config.toml
model = "image denoising model"
train_examples = 49215
image_size = 40
translate = 0.06
norm = "none"
kernel_size = 3
residual_scale = 0.1
residual_init = "zero_last"
eps = 1e-06
epochs = 39.0
final_lr_fraction = 0.1
Rows from block 3, named by matrix and row number. Rows with one number belong to one channel. Each number is 128 + 24 x the weight over its row's rms, rounded and kept within 0 to 255. All counts start at 0. Numbers have three digits each.
# convs0: first 3x3 conv (model.blocks.3.convs.0.weight, 96x96x3x3), inputs 84-95, a 3x3 kernel for each
# convs1: second 3x3 conv (model.blocks.3.convs.1.weight, 96x96x3x3, transposed), outputs 84-95, a 3x3 kernel for each
convs0.35:200212213128121123083062077123159159094134149072103121188182179126119114107096103130122138121114119125123121123097093132126133119098096120105105118119117159142131129133133076094111079116135148124088137134116130116126153185176148140133094065097090106092098113094138143141146136117131151130110190136118138129122142140128133118
convs1.35:209201179114097085123110121148158160112124113108069087199205196150136128109094112149130128152165145117127127141119122140119129141118110102104111119124137166159151129141158126146166092100132123115104124121096155138100179177182125101125097035095095110132120128147154153180097098122113146128117144102099127125122139131155145129
convs0.36:079070066101087083101090086088094099085093099097105113133132140114112117121120129148133116143133119142142128129135139115118117123119110130129123127121117126125119088087075085087080097093086150139134138126134128129144128122119131124117122117117156154151158156153153139138096109122098110126106106111144154165133130147138125131
convs1.36:159150160131124132132128137123127119107111106117121114136139141122127126133139138145152158148150154133134138148145143132131138133137138131134133128123129118119120112124125100112110097111110132139130115120107148153146109100114118110123126125132131127143102087111137129137109099105118108113116108114121131114102119107133142130
convs0.37:134137132136141141138148147106113120113120130119120118105101107100105121099106120138161173132146157127134138111112120094091097084081088123112123115109113111113117133145162135148170114111124119126126131125129127124135137154181132136133151147111079066049094088069115120112111125150111116139084083112126130119128126119128119113
convs1.37:111117134128137152142152165102109109123149160172196199126134151131129145150158167139128138143145163151142155175181185158149147119126141149152155151155172134137160125124124098091086107094084112123119132138132144146136116109124142140160138161192121117116127119115134136140117130152102108137086087113113124111114117110104115115
convs0.38:152154157128134138110119117131148154114137151099110119094085082126125127152154152122127136143133135122108107118115113134126123152145148146135135148141134138131129124145175122155191096106128161144143137117112148132118116157192092087094122113111098079067136114101202191184135139177125109127106102116130145148116118123123132137
convs1.38:114125143108111128144143157097116134086120161100130145136141166152146157167164166139149170141157159117114132140130121132123125136128128137137140120126134105103115125139154062061074024039055142139140139138140136123111085100113132143160096130185122120124158162164121138153137136130134133124114124132121130130105108122108119118
convs0.39:152138125165154143146147142135145141097132150087120137149104092177119096173129115144115080144110082158132102146122115163126110169130117154120102160118096158121104132146147123150157137155161151115108166131129152120122085109118090108115128124113096109150161140146181148144065078107079084109089084111124134140108120126103118132
convs1.39:104100109101096103126110104109127138094128136134132116145111079177136101176156126155123099183145115182140117155136109158134109154139113149135105169136115152122103106119136051080100051078096147143145141139146123113112125118100115128132118144147130129123142142139120132146117111108127137138126141146101100102095102110122126136
convs0.40:096096104168174181193192189123135163122120138138116118118124133122130152136146151128133122132130118149152135161158160146140143152144142137133112145144134152153145127154173108124144092087091147144155145138142141121129160149146135107078107080059146125106133122118124118115165149138144128122108116139144131133148138137131131130
convs1.40:091080086111107115136146155197184177149153158120145171111112135084105130099113120106089087114106112118108113126126124126138138137133124151146138142139135135136123162170151126143157096097102131145131128146140129157156085091107096088091058093129106110118149146126138125107096109111122110110146122115147149143125120128130117118
convs0.41:166185199107120128096101097132153166100103111065055066180165157127124114107111104153139141131122128111094098114105102138128127155131115099096110113114117137133125119136143091096113049060101134127133130123138153135131118115123148141139142120112106097093128117106148130121166168159135149158107143166124139132119130126122128113
convs1.41:210198190146134132118117120169164155110122121059069079173178177116121125117117126136143164126122124120107107143131129143133132130122130112115119130126134120123134112122108119141131083100099122121123121123128131120122149175187124136154078101158126132139148148161161168185135160197147150170169152144133141112127139121132134128
convs0.42:129135146121136153097124151105126136093131160086127156161120098168125098149113095141117096128112107129123120156127105164128102166131107159125109161124101161127111085124149097139162100136162121125158133137173093095136087117131087116146097106115136117150150114118159129133063102165063088122096112141132139157111111121124121130
convs1.42:124134164125138162148143157085114124074113130103127117150133121165127104160134097153146147164141131164131112159149119144141124133123110125135129137124119162141133076095101045073079067085076119115124122126133106102131118126107122143138111141151142118105140112096105096089138141173125142174120147166127136131120132116134140115
convs0.43:100112107132135132114113110062058066111097100067066068118132137114119128111122128143132131158143134121125113127131135107104102099100105104104109091093098136134133124107092141137127127128130111119138096111138130147161133131117140145132121109097139134135145134124132128119095116125114120140132138146134126115136099079155124106
convs1.43:112107106122121123117121118157153150165165165163160157076080080127134134157169163102101091138122120116110107118103108128120115122119112100107105106127119111146135177152132172145124177163145110118127127122143141129138129136128120102093105101109139138128144147139115119126113134134126146155123126138128115107145134127140139136
convs0.44:122125128149139132148148136146149164112127122180168161108126146140144156107124150116128141124118104120113106115110117124122139131127128138141125154145165135135139097096104040118176151111067107117122149122076148141120121153177146111070102123164138125109109133155137131127132123111101130155150125116122123108076127155107129138
convs1.44:119112109137122106113108110149138122091094101155167155110133148142135142108118127141115106140139143105103111154162154169171157131147147115115136133152144118108113162105076058105177157134112126134131127132125128144148139162182106083072032088136162156144121137144122120103125129109073105132107098117135133123108122129129125117
convs0.45:138153170127132152129133161112139164107132165070087125166176172116129130091101102119115108140152149150169181140136127126122110132118113117115098127122103164158130072108134092126157058103159128114119122118131130122136105150184115130135108073065142143123156145101160141104163156142131132134114135139134130109135123099157141107
convs1.45:159157183108112139121131154162175194136140149082087118168171176113118145097107128137145168109118143097084095141131124140138139121109102128129130148152171179180188114144140113131122089104117125135146127131145131128125138134155107106137078071124135139143131132133113129148089120162121136149141147133126139101138152127118131128
convs0.46:127128120107126118113127119089100097118125128081079096133131135134122125134128114105119121089107125137130124123118131120100094149139125141153149135151149159161155078085091069070076044030044157141132143123126143142148122130136112107095053049055141182159137166151124141124152154144169164141172185167116138137131133119140147128
convs1.46:129133128159162147142156147139141155125142157131149174110088110138118125096098093133107078180155140183181168108118133114109107124120118121106108143131110111110095142131120130124124132112080148113097156126112146137127151150154123103096061082102136143112124148133117130134168166120101110117102085094099120127098112118109112112
convs0.47:145132121147135124151132112147132126157131112147114083102120153100123161109127159080102143100119154117125142102124152105130163111136170105124156105128164114136170114112112125119113105096082128128124122122102133129103144129131128101090106096096131090124126101149131116164189144105173127094164122096133112109144127127131115122
convs1.47:140123100125108088138130120135121105127123106144144137137145136123145145126151140129157143127165163120174176103125124105119129102129141111134132110132138102125131142152150172164157141135127119114121123116114127133122129114113136119104144144136111129161131138171129126146118120098127121081121104062123121122134126128127108111