A small image denoising model, trained from scratch.
Training: adamw at rate 0.0024, batches of 48.
Rows from block 12 of a small image denoising model, named by matrix and row number. Rows with one number belong to one channel. Each number is 128 + 24 x the weight over its row's rms, rounded and kept within 0 to 255. All counts start at 0. Numbers have three digits each.
After each channel's rows are labels from the 100 images, of 14976, where the channel reaches its highest value: "strongest on" is what is common among them. Only what is clearly more common there than usual is listed. The data: retinal OCT scans (Kermany 2017).
# convs0: first 3x3 conv (model.blocks.12.convs.0.weight, 96x96x3x3, each kernel summed), inputs 0-95
# convs1: second 3x3 conv (model.blocks.12.convs.1.weight, 96x96x3x3, transposed, each kernel summed), outputs 0-95

convs0.88:151118133124104089128123148092152114116083117126147147116093104148120152144159144117094117075084116101106123155102128141102120111142137124127163136129122141105166138105134103094137140119134127116127123079110113136147078117129152070125068141125125111164106097063155111114099164094130124114
convs1.88:117129160167142113131122116120117156130134122130123143099099126134129188119136170115113132061076099111122138113112086121134154179133088142141120134128128156103135119107188126132132151146169147133167172106134146138118147129123175065133100127139136157125107119120101126133112125102139178141
strongest on: finding: choroidal neovascularization

convs0.75:139124107136109073143134157141128144114093131098147145098120117130131136167106140115142103099104110150182123128148112121136131100134123083123134099139113133126151116083160113109126172142111086122105139113124162155109120098125157108126046107121121128133100123067113130069141145091146107117
convs1.75:136099109151135126146163102179122115129069126156098131141130131145149118125125154136167094102132137171112153101163101171130105129122141114145106150134114068156120137104177152118116102122104121141162122092138136137166131122119166139105051145119132121121145072122104104121116132131125161129
strongest on: finding: normal

convs0.35:086128179159136128137091142120101131089140128127097149158111142135135141131146189172141058150123111086121145133127134130106150156170132130113125157096133105116153136104121119114128171100180153134089090145170115128172151129123105111163152109101142132123145140105131123150165121140126121128
convs1.35:146126084113106119187152132112133122142120143133129119105151132106095136118136084103114208133086116177114140143155128119134107131098096100135141113141112111136180112136143126105084083125067099146138149065116119120114149115169110128101112137113139128149091124129152135130136116149137140123
strongest on: finding: drusen

convs0.29:154123108122116126105122165094172059179089144103124163159139106101122118112123103123102113107116114091134120092085127125143144135100132104115142124122100127114108140091128125110178121151100102124083151121121127126119118161153140133115102119116158092126122143093128085087133147143123066150
convs1.29:124152085124116138110149103113106089093107146135181160165054134138118118084133125171131129123147139130116110083130145116160110136145135126149130100140101120157120114154134136107153122152138130125100116131144109115082129161142144116129126121135105104159082134134117096130131115055166083093
strongest on: finding: normal

convs0.89:084128133107111099120124118146138169152137122132165121138113098147127142128142117137111105099069136154147133132138117174135140090133163094127115116149150151140142139086101141165137116124134149120111093097149127136165110170104136074152085103132172098108088129115119109112141138062171146134
convs1.89:128197142090086130130098122151145172110168162101135146155134123102130145150144118099090104106098136072110119150132127113127166148122109147100133124138136168148131157106107123161126132145146100123122132133150121136100123146144181103098081109104122119134049133157113144143117136109125119133
strongest on: finding: normal

convs0.16:142119177123132104128037123107118124117149115129121104107128161092141148158127203185111107117135127112151137103128129154122072111137095136116119124112128167119120138137132150113158126152131096136142093157097117163108116180084144130120128136109125126113147098124112127115117137103159095127
convs1.16:081146083130165132149219107156129109130127139137143125132154136135111124124131082087148166138132122122107119149125118138137154147117166140116109095138090085130165140087122117124082171120133161143130148086143128119161118111161142104147177092114121126138132133109147134133150114135123173132
strongest on: finding: choroidal neovascularization

convs0.39:141128117100087098145156119138138143136079131126118134146145142118168143127115144132102086084147122094140124131153081103120152142121114146127127120106116064108125160102168118125147134120127117120124147099122125151107156144140129091086061109100149063141107125116098104131066137138155118146
convs1.39:150141096129167148120146132136126086131104160132142112136098109122134107116111106160172132117125139146117149109174156090129128124142122098131082107103078126182125121145105128118171163131139122169079117135105094126079106107151150144127105172107130149156126155186129145165135143125110151111
strongest on: finding: normal

convs0.46:124147157129121089159165118128149114120105140157134156114165125156148088119135137140128097166153139118131101132132105128127131059130088119128122164137147158185102087115117137120159087136090123134077129137107132115128111097095125161119135125120095122119144149129179161099116093189138136126
convs1.46:116083130155145151111043154136132120130111123116143115152090109133135125158116087144139156110110121146135164129134130127127114171139169122123074122117109141136121149116156118095107157127195183118142072092154102132111122155112124132134139122138128153127112150116093080142139140098123108135
strongest on: finding: drusen

convs0.81:103136154129088118109130150086128155181158149145150092086160117146149113129123134161135089136084087110122146101135151154132131110102120129123114127146160108067168144105109136149112101104137108129156151116163117161157128142143132158088144089144115116111097135138148138133133144112139199139
convs1.81:146170119110102180170103136125111133115124091101133161140137136123136147157137140087130164125137153115136116160091148123118092140126102117140124160125109161116120112108167119134187140144194182099140160100119146134123153053129127099137099143124130138129132080148128102143134112116134116128
strongest on: finding: choroidal neovascularization

convs0.18:116083121134139145110093158140138116144142098153136124128102144132140120167142112185090083123150123113129133119105138128120122141131212168131126115140126080094144130151137120135118130113142127094123117120147116137096139186161127089119134142136116114126125204116101055133137126137116131126
convs1.18:131170132114128157126150104085133132119111111087112170101126147102132088113119152103128164146121099097146147141191157118125099095130144110146126147110097152131142143115144129140172146133154145102145154147128100127145130174129111136118135094086140146098128051116133165120147123072134108122
strongest on: finding: drusen

convs0.62:108116100147169171082095159152127174115118107139120143091079110134104153113157129136105104143087140116142103175158134112132110151152066109137130123102146112138178099123139112158180131123156147138123151132107128102135170138127101142118139110171169098149115128117123117127119126116112155156
convs1.62:141171141106090109185149112097134078138160158116103134097125128129114136108128159136146168127152100131134121079115131131122119150099191164130166129131129126150067145138127140091125129145095084125122149130151127135122130157129120115142090184081101148124129140140133134120154138179133130126
strongest on: finding: drusen

convs0.47:138132182133114140113098113104141094134159142093111144083166167095138110128092122152100114126112154120139098101094099124143071122142125109096085155126140145113144128122124169125154136153117095097103130139134065137088094120152136118138104134093151135106133101116123134147132138093122150184
convs1.47:105156220135121174132155128121141078128201123124147099093132105167122128143127121081083138113123114104110093158107111129117158138116149101130143123149106149124150142091149097141089135140136154132161143104126115127134118119106163117129120097139134121140122117122176152125118127122098161109
strongest on: finding: choroidal neovascularization; finding: diabetic macular edema

convs0.9:075122190127059096143156148120116136139141109132152173157121142119104096102117149159101079186120107153097138161135158113119123151148168132158090126115119153154129144133163141136100160102118139130110137137160095162089128127131119159119125112146100138118136142130144146146160112120135140112
convs1.9:129116091138189149135103124134130125126119081120110101088093146130125110158149088078157206117118109111150155120138116139132127112089153070101148142124107146147156119139110118149109107108119102128122123114117133108149159136154124096120108171056147143143123113134151127110141125119106098119
strongest on: finding: drusen

convs0.71:089186167115071113148098143129131138096163144150119181075069143110124104141112127160136122124124126121147127112104135149140145109181131148147140104142127115098101137135105128143107095136066069133121145097137141134128081132109129175142145124109119112136125108148115113150137113131117113120
convs1.71:147103107145153115110140132144124118136074080097167109150208121105133162128123153066126136100122128117123137128135138118126127146115113136100134122108136174117146116120138114138156117134196173124135082169143128125097166091140127076142133124129118138122112151092114142144163108147124126109
strongest on: finding: diabetic macular edema

convs0.84:118129111147097121134147108127128099106102112127109130144161118098124111134156145125096130136111145101129113149084119109113115145183104104113134134118074157136150139155152114101136098154110081070069160090103112134130109106146145122090103129099152086102120092085108087090128136145133127134
convs1.84:136110136144126157128147128166140054122076118132129134179102099073104083126116133137170130132146099111099147130141129149142119110144143090139076139117117075112092108126109125123146057111133143119121125134135133118140118129126124143088109100108123069165131092124107130112117137140113146126
strongest on: finding: drusen

convs0.21:064128115154092120132105142143136120109121100122174122112113105100111118140132039106117153159097169128136134138111117149131136115137127122132103143146160170118085138142086136093135116121147124127113104137095119137139141050133094132125161107139123117144140118118149060124140135147134131110
convs1.21:144118119152132105131198113114124127114139150133098131144140121130136157106145152159124097089127136127103100103115125137134140121126167120145134140126094046178194124128144129155106186119083132147131165081144118124092112153148140143116152134130136107139139183146113146101131135113122150133
strongest on: finding: choroidal neovascularization

convs0.43:127128147106177071125154137162123125101161183133097139167142103139135102124108147141128083110165135159126113146121115107136159113119192156120099153118131098088114127142124125144156109104111140098119112141104106150182135087160110123111155113136140127111118131099140104160172101135152136158
convs1.43:123115104146097110200170143076134132135115118140161116119132137103124157146126095104077188136168074136131111108110162133126070131149063107140131105109121129149158108105127115130113119129122154136144105118124122139088130137148131136112115119120121121129168178103113122100091125137134127108
strongest on: finding: drusen