config.yaml
crop_scale_min: 1
horizontal_flip: true
loss: "l1"
noise_std: 0.4
norm: "none"
activation: "gelu"
depths: [18]
optimizer: "adamw"
lr: 0.0024
beta1: 0.9
beta2: 0.99
eps: 1e-06
grad_clip: 0.5
epochs: 39.0
Rows from block 7 of a small image denoising model, named by matrix and row number. Rows with one number belong to one channel. Each number is 128 + 32 x the weight over its row's rms, rounded and kept within 0 to 255. All counts start at 0. Numbers have three digits each.
Before each channel's rows are labels from the 100 images, of 14976, where the channel reaches its highest value: "responds to" is what is common among them. Only what is clearly more common there than usual is listed. The data: retinal OCT scans (Kermany 2017).
# convs0: first 3x3 conv (model.blocks.7.convs.0.weight, 96x96x3x3, each kernel summed), inputs 0-95
# convs1: second 3x3 conv (model.blocks.7.convs.1.weight, 96x96x3x3, transposed, each kernel summed), outputs 0-95

responds to: finding: normal
convs0.81:160157143099087145113180141084127123121095131121089126137180098114140112125090106156093075107110143164136104096133167077123075122169135130124080136132181084040112149148157119125162098123151073077097144055146203131116146152162145169137162122095107155088092161144133114190146133146184063144
convs1.81:135157104127133114152123133105124189122146141144091132121162160134152128086118162123121105149208118122139132079170172146108071170097129069121173086124147061174139151106170139116109204124063126142119084152162107128152148210118149164117163172081131088144186159090092074122166150129117170140

responds to: finding: choroidal neovascularization
convs0.18:077153119155084126127177142073124181109050156161133090123129086162122139134114136084126091073134123175167120093117113178151189123134091130165149135113218129080124085117108138116153098148113083133134155106136148069147135091054188172160071145134104122125168173120168137141117103140118118170
convs1.18:193139100127139170148132125193151145105175124093151154188158127099163164083144198129127196135149118152092126174101116099130074071103170126153147109128079107161155141122129132143089168123095152111170109077137160131168098192137115110133228110111136129138120123149109139160119146040133151126

responds to: finding: normal
convs0.3:138139104125142124107092183130114140122135144108155066139126160142147098131131153085106117136102190067190099144169077151142128117100148186151096087135100185156069090124097128080116133095082054105113113197101134084113160096136164158180161088103153121123175120105146148141065125161124073172
convs1.3:137132130161128108159111126103143141131149178116129144154111145108149176127124187125138078001098100120118122120121110112131165113127149153112102100131083113119157147111189119136142140131157103120156149063174155149121091127134221055127085112154135094132120140116119113131099152056132239120

responds to: finding: choroidal neovascularization
convs0.55:169120130046097102176127203094101117141193099077095119106128136125127070148092109136134099129121181173100126135111178139098136087108127164112139063115071084083173139113175100114180054140146144116121119090173135132118109100154177109114127205158124095178100137124151150131100156130131127112
convs1.55:123092083116085087145131139162121128139107174125144104116123137100141218133142153138109191107060071109121112100115079124144107136139078063154091164118160111156150121087115135119124146117103132142127152158129094132079104098255083121138122071094132121132146081162106173083146113160139176119

responds to: finding: choroidal neovascularization
convs0.84:081159120174141125121121126073141135145088156136155174061129122156132115093138170113136129131129107155132159073106117131114076122054171109124157135151074079131084134148151143157222130123131090115158143099142074146138125249135117125133101092125128128088077173127132138080109150191120092119
convs1.84:150092164085146159135077116172130122144155058139170122160108118180116160125139111151142188086104163154116115200130114117126127131149178140121089160119081213088129120153097134155139116120215186115116179110099133116184144063092133109135059129141117149135130079118165107135153113062117137124

responds to: finding: choroidal neovascularization
convs0.2:070161128147090143118124143118111168105094135140176129055000112134124134116109187126172118095117107153102118097119119181122112136096116143104113143132136137119127123118060147086218118126072075151151106114135053149162094131055055139129144130128103164147128117138159109116144109140121142129
convs1.2:184114162118144160150108130098105105139138132123136136165216130059137114139146030117143153142137156086066114098111124105142152084145178138170097131130062152076130147120133132175055129121170200127105181041158141112126115149144172102118157088135134132120133139145088158146121129078131126115

responds to: finding: choroidal neovascularization
convs0.11:124072146103174123108135128148141142135219176197123085123099140127137114126105155179161075135040102112117121094154088104092139138174149162119125114118150106180185133113112129158092186101097097121144185149145095129120141141107042104125086090111135155109151070132106169169170132144113161103
convs1.11:158129196139107133105129155123143126119077116103109123177172115172078106152135044120134182129154154132130102159145129126153122119119095134136106159150181140086133142158119149089224094122137203105102074133116120159121128103167146126127153158122132189138062136105158086151107111077137027150

responds to: finding: normal
convs0.25:140130126136107115082127141113133080126176124128138153047108138166155113175129120098044082092070095127147103121077135168122122110141110146085161077120126132100118127157122092105133133120089070035075138118154111153091143100148150117140129077115130048155100081121121113077052154151141147163
convs1.25:132122178241131146182136133108133089120120189155082132164106086103131193151165141139134136058145119092148124091127072131129142146185156098142147137121121167103137135065155119134025113126097134162143119138083116088141120128104156129158163078140115101153115134165105170096070105160138152135

responds to: finding: choroidal neovascularization
convs0.51:097116147149134097096125114145145188134137125205111114121054122167067029128131113164132083179100092181128114124148142107117125102191143163138157105086133082159128121133144127103155113149060101158149170128106086157173140112069144176135123172126106174125157106096117170163080108116080146137
convs1.51:141094117145078078113157167144126128123152129107148112185186141147126113117136096106135183121128184146109124083173187117140134119100080127130054130140150126117137124159077159153137131116211158154123057111183114122161120134185136058111168105142147180144162135114110159196153129049116089122

responds to: finding: normal
convs0.14:142151099000085145156148121105087179132108177108071137170143140087134107130103101126125058140158155145109118172128135088121120061144130082122079072124113077144137145099148123176128089109125163125113148122168141140131161158172107146093123100112132110136109158154128169133073124180177083153
convs1.14:118098141124190084124169107116121157131092124139147152149167144092115087095135105147146114099143121056138122079183082105138141225107097177084172111129136114172074155181138122127101184109101099169132119094124146078153128196080129079116103126105145109105144106100124129087218153117130157120

responds to: finding: choroidal neovascularization; finding: drusen
convs0.94:086107128098123112200144194104172083182110076158138108073090140140144051161141092160138118137083111174141151127080156125113127120123185132122070126120069121096194156092123105139176075114126153109144138124138124147118131123179161108125106108119155127136144208146174152187096153103147167162
convs1.94:173194128091132189061129116182118179089218102077147145175136145146121213123116121104112096062135169113146108193159099129106172144140118146154121165139161116159195123133114119116129201128158149113162141115092116132079112113098134146159125129091141155132106143110126163066122129126121087125

responds to: finding: choroidal neovascularization
convs0.42:113104117172199092137174181150161117111112169193167114121034066128093113119127151152103081146031114144109098133135120072125149122148129160124118146104131130139120109103129138093128145088119145133113179126094091085174086104079059134091094119082095147136146122083122155138133088130107184114
convs1.42:127085174150083106140139146140122154129112181130144128194153172144114080166110051140135125122172119122124097136125115110125136151121105130146113121146172155158173122133111141166120144125095142099148099144143110145058127148197205110139172149156144168131179163187092185172133131051146032134