{"train_examples": 49215, "noise_std": 0.4, "residual_scale": 0.1, "steps": 40000, "lr_schedule": "wsd_sqrt", "warmup_steps": 1200}
Rows from block 7 of a small image denoising model, named by matrix and row number. Rows with one number belong to one channel. Each number is 500 + 40 x the weight over its row's rms, rounded and kept within 0 to 999. All counts start at 0. Numbers have three digits each. After the name is the row's rms in percent of the matrix's.
After each channel's rows are labels from the 100 images, of 14976, where the channel reaches its highest value: "responds to" is what is common among them. Only what is clearly more common there than usual is listed. The data: retinal OCT scans (Kermany 2017).
# convs0: first 3x3 conv (model.blocks.7.convs.0.weight, 96x96x3x3, each kernel summed), inputs 0-95
# convs1: second 3x3 conv (model.blocks.7.convs.1.weight, 96x96x3x3, transposed, each kernel summed), outputs 0-95

convs0.72 061:574530544487496526462475515432516462541548438507513450456478562504527521516515532497568516442420515499431523501473489464481464458500531499468416484521445548570539495523486488506564529477550615459497528521471457536432548544550472419528605453491505510483430509509486514490494510479495507477
convs1.72 050:531567520468511491499490528564505546491504459450544496487525422476450508500462420473453501484470580500507496537482444516520632542493523472541442566493554498446463535545508476519502435522567476531516528441454541550520501427499559550507428518504513501507456477430512498447436463513549482504
responds to: finding: drusen

convs0.80 061:433444505466524436538535504462503467529467471535558481448492503476474507512545530522539458519447488481483520448480493525474438491495543552500435519480459458445548493480493479487516508468495493445463501545512497500534456513546540385473482558515477431570536531500597508556427529548569610530
convs1.80 050:522518485504516528415545466576523532471503557495480532578483528542513599574479567505545512443469515479507511619516448501493577460512511563521525498522495534574532498487480499494546506516522493455533517544493460496438447478523553503497454440448507491510522517580486559407547465528490495508
responds to: finding: choroidal neovascularization

convs0.68 064:562483497486541530455516459529476522472593542559520410483475523490506592487467501560481462476455538419449485507530426478511488537526510522511493474498496429540557465484490531525490593474498498510510513514523397498500482557525436439485505414479503523472485465528414529480561468491477463443
convs1.68 063:524499593544517459471519539503493543498430492448481549548572497556454425534494420533549489520514534472520500519555511498512543564525476504474531532523581553494386554531485506453511501483506559497518493544462558525499518505470533518513543589473497496524473513439598471506506507482506426560
responds to: finding: choroidal neovascularization; finding: drusen

convs0.36 069:486420516397544545414521461466505495520544558471516554535596537514488476499510442519542428477516559393413470542581467488498520498490529543457557457465483524541416520516482448470492491502503489518508513453490441477523498528480511462490517480501523487545479431497567534474522505466530530495
convs1.36 114:516525444560454434548513508529498546520496519477493468437420478451533540492513565456432568470429406551502487443424538500505481445486489440500464525480479458504549474475525485496550507479502522464510535523541554501439482407572499503517481462509478492517512502510446525491412494567442562503
responds to: finding: choroidal neovascularization

convs0.39 108:437439530492501533478510462537460582475476430457521504497476479500460515478482547526555506519567483406509472548560468510485441490444533433486489519459525455500500482478444520495599455517510569445505544591462492499456501484503439521554527520508510520471469404409458450503478484473459511474
convs1.39 104:427469425457526464542525468474471381512478630497474483546432482526484566463507539515502505446525513492481525466489531540499531494502499548501500478531487503509459505518473521497477431501507389559529521473454549443542459521509428503491452449499502478527517573557478494504485507599534473511
responds to: finding: normal

convs0.88 083:513606535563563512446556444472491510502515485532445515423473550559540460481480529502470438482535528465451505537528491464528559575554550510497519500505460461501418564510457505527526479523533508496499492475506476484550524614467389487483466452488521482496509461453507507422470534450507501526
convs1.88 091:471499530435456479511478500452483494512474466549524524530483491550472446505505484612521582445451568455515505543524494529509486550467473543461501575493513612424537533534475501472536505486528561494497489504409445497531522401486483491497419464515461473538445459506537476471530500519523437456
responds to: finding: choroidal neovascularization

convs0.93 138:487491471466452474479548445486520543536507483487546457541483531567500522521518448472521498485522565454461480478538491503467575513534521472500525447515484514561432570523437441432527517509528407510485536430415480566510463473483480502550519436510467488479541437437503498456491504412445592506
convs1.93 130:571490551616510498525453501474520497477551529482490532456423501487501489504523567507476514500433488508475489553458526509504437516528470510509488533473478536435532481499525501526518483517582532472514487489546503512494484516491592415485479465541521514499501367456496458549400496383507531493
responds to: finding: drusen

convs0.86 112:533476470486473520442434508519529429499488401429514481476510484453518456493541429481510504437434495460486516544497482490467514478542528473485475515488568550553493553510540512541531516513534546489423490498453524562436521510530509443521575478420497515479475406432540446501555477427492440467
convs1.86 105:476559457565510430512470535520492527538494541438546516503503473482507517567522496529534481560408552495523502455484490529501578497467408418493530568499588531520456512537525526506499547496586470523515528481451503558529518473487537484503386545552499511554491486473478530476498499505601510477
responds to: finding: diabetic macular edema

convs0.92 127:496508432556492438462451499503520571492450478506514463483539522527473547440464547426457529400483479478430489512547466558541476505504506477486499471483576504567436479500519549497477461482528557479497567468436458465451503491530523482421401582551488455551545500453514507497473469465496491483
convs1.92 122:469606525452566522533575462486498508515535502524447535497536503476486424513485533528525457610444514478498518550518509492523506429504577514478487467472446526493487466468472523501524563551518528475474554523489487506593509529555526450505356439558505464488511468465475529473524474534486504514
responds to: finding: diabetic macular edema

convs0.37 082:512436515487484575471554475469460503478526495450583541409433484536545510375526502481454507488477418495488490484515543490463431490479514438447490520518511507544470507538498473476606480452500513466516486465528429481445530447514495475551564539485519562461460436485515471510486521521438465473
convs1.37 091:508414503471554460514405501428492475481562515516525479538451508498503508567518515452493472465472518484509468435485480549489515603551536534474470560486521514512438515570562504463598499477447466521466524553497547567460492430460458561483535578495489467507512462481522522491490503587497537515
responds to: finding: normal

convs0.20 071:469542522469488441624529535447489489540522418551434466462494527516508430472497464570506528541472444569485504517472565505500519492542500539516502511483499471455536516467496498514501463464495484487462523495513481530563550471594569557504462585555484493520506535506558514593467528516532580530
convs1.20 048:557530476441507567418566475530509510471508472462465554518487488502464590510511540501481467454427489418492527512526452483479453514437442517507497501521512508592541518434481463462503542527485560469520411533455418481437481480508452484471512391449519525525477504528493546439509500511507464466
responds to: finding: choroidal neovascularization

convs0.6 078:515550539534484557437512466470516468468399503499533471426545434486556406485503454481426490551492530474459481487505512465496535451521499505486531490463561523553455505443515524521468436473451543494473523412500525472545546464419557484483471419416483522476537534527512499497562450522529507519
convs1.6 070:532509540462569449581549551514508553521539491490464488570521523517497522553512491520533478511569458510530484511512493500486506559529487539513574536518552524571481504497543489469457549500506554520505435559563491546445514510512537532516580660518537541517565571469452507526527515490517533493
responds to: finding: choroidal neovascularization

convs0.77 050:514564470519447515477535542479502527536471532539497477508472581437570472483531569445530457465522570545507504565552538503529440401415581510520537465502490458451464510511531458514635493475450488461506487469522546503504493499496516465443576521496528501475475476490484505516511531461487440543
convs1.77 103:550451516570465524473437500506502512515636538481541481444425451457516491544495548442441504498488466540515505484389499518477523499561582483516418527486468508489534500515476492532481449500481510469509542546536535489411495510498523542552446437522486480511494444530518525517425500538501573516
responds to: finding: choroidal neovascularization; finding: drusen

convs0.61 099:461496505521497511474498517506522465455556519495506497454426501522499558498516535458485520384507520452476495448506477505487513491499564568460513497486435515525543494479363489455556434522488422404525520548458504520509485541540466485461568406541488478501519478515517557443428464487472546515
convs1.61 079:553510524552502540491486540458501541525450532448491516502594476471521411472495428580552489593493472493446561484479517470496515525465445383525524514498541483474497555527629523559484482480503537551486512454480513508418533472475538550487497522493514550527457491533477448509531520510525507479
responds to: finding: choroidal neovascularization; finding: drusen

convs0.58 138:536525398512517486470434534553514453455493467478478524508404467481502489525489521433398463420431489529497491482531498554493477561517436539447490483463555470508516494413493482469544515519460428451463525521485483532426448484523443523451499539506512460534523487520492451515463487494473404465
convs1.58 126:480524498567531522586496483415497550508536564500518456581539508509553567579495507572507518405563539457558541477495477531484526477475551443517454483517473513519470460501475500483457595475503476499470509476469509477518479562458481615537593484532485478494510549515534511474458503496483466496
responds to: finding: choroidal neovascularization

convs0.76 069:523585521470503473569541593414497501499490448478445460483466477526502424492474503552481524408551512593505510482447590454489534458467470516472505460496450497410545507487533476522552469533514519474490476517550540540516508452513598498458502550530499504494441548511443531530481514471476467489
convs1.76 067:537471448480445487532491513589484524512557488472507481455459520472569587491512548476451491597493439513511501464474480522502444483527467427543495522488534419566568532415508519505467517507503503517485496547513440525450556500556439548527512424465500540504553430450485496500512516540509583475
responds to: finding: choroidal neovascularization; finding: drusen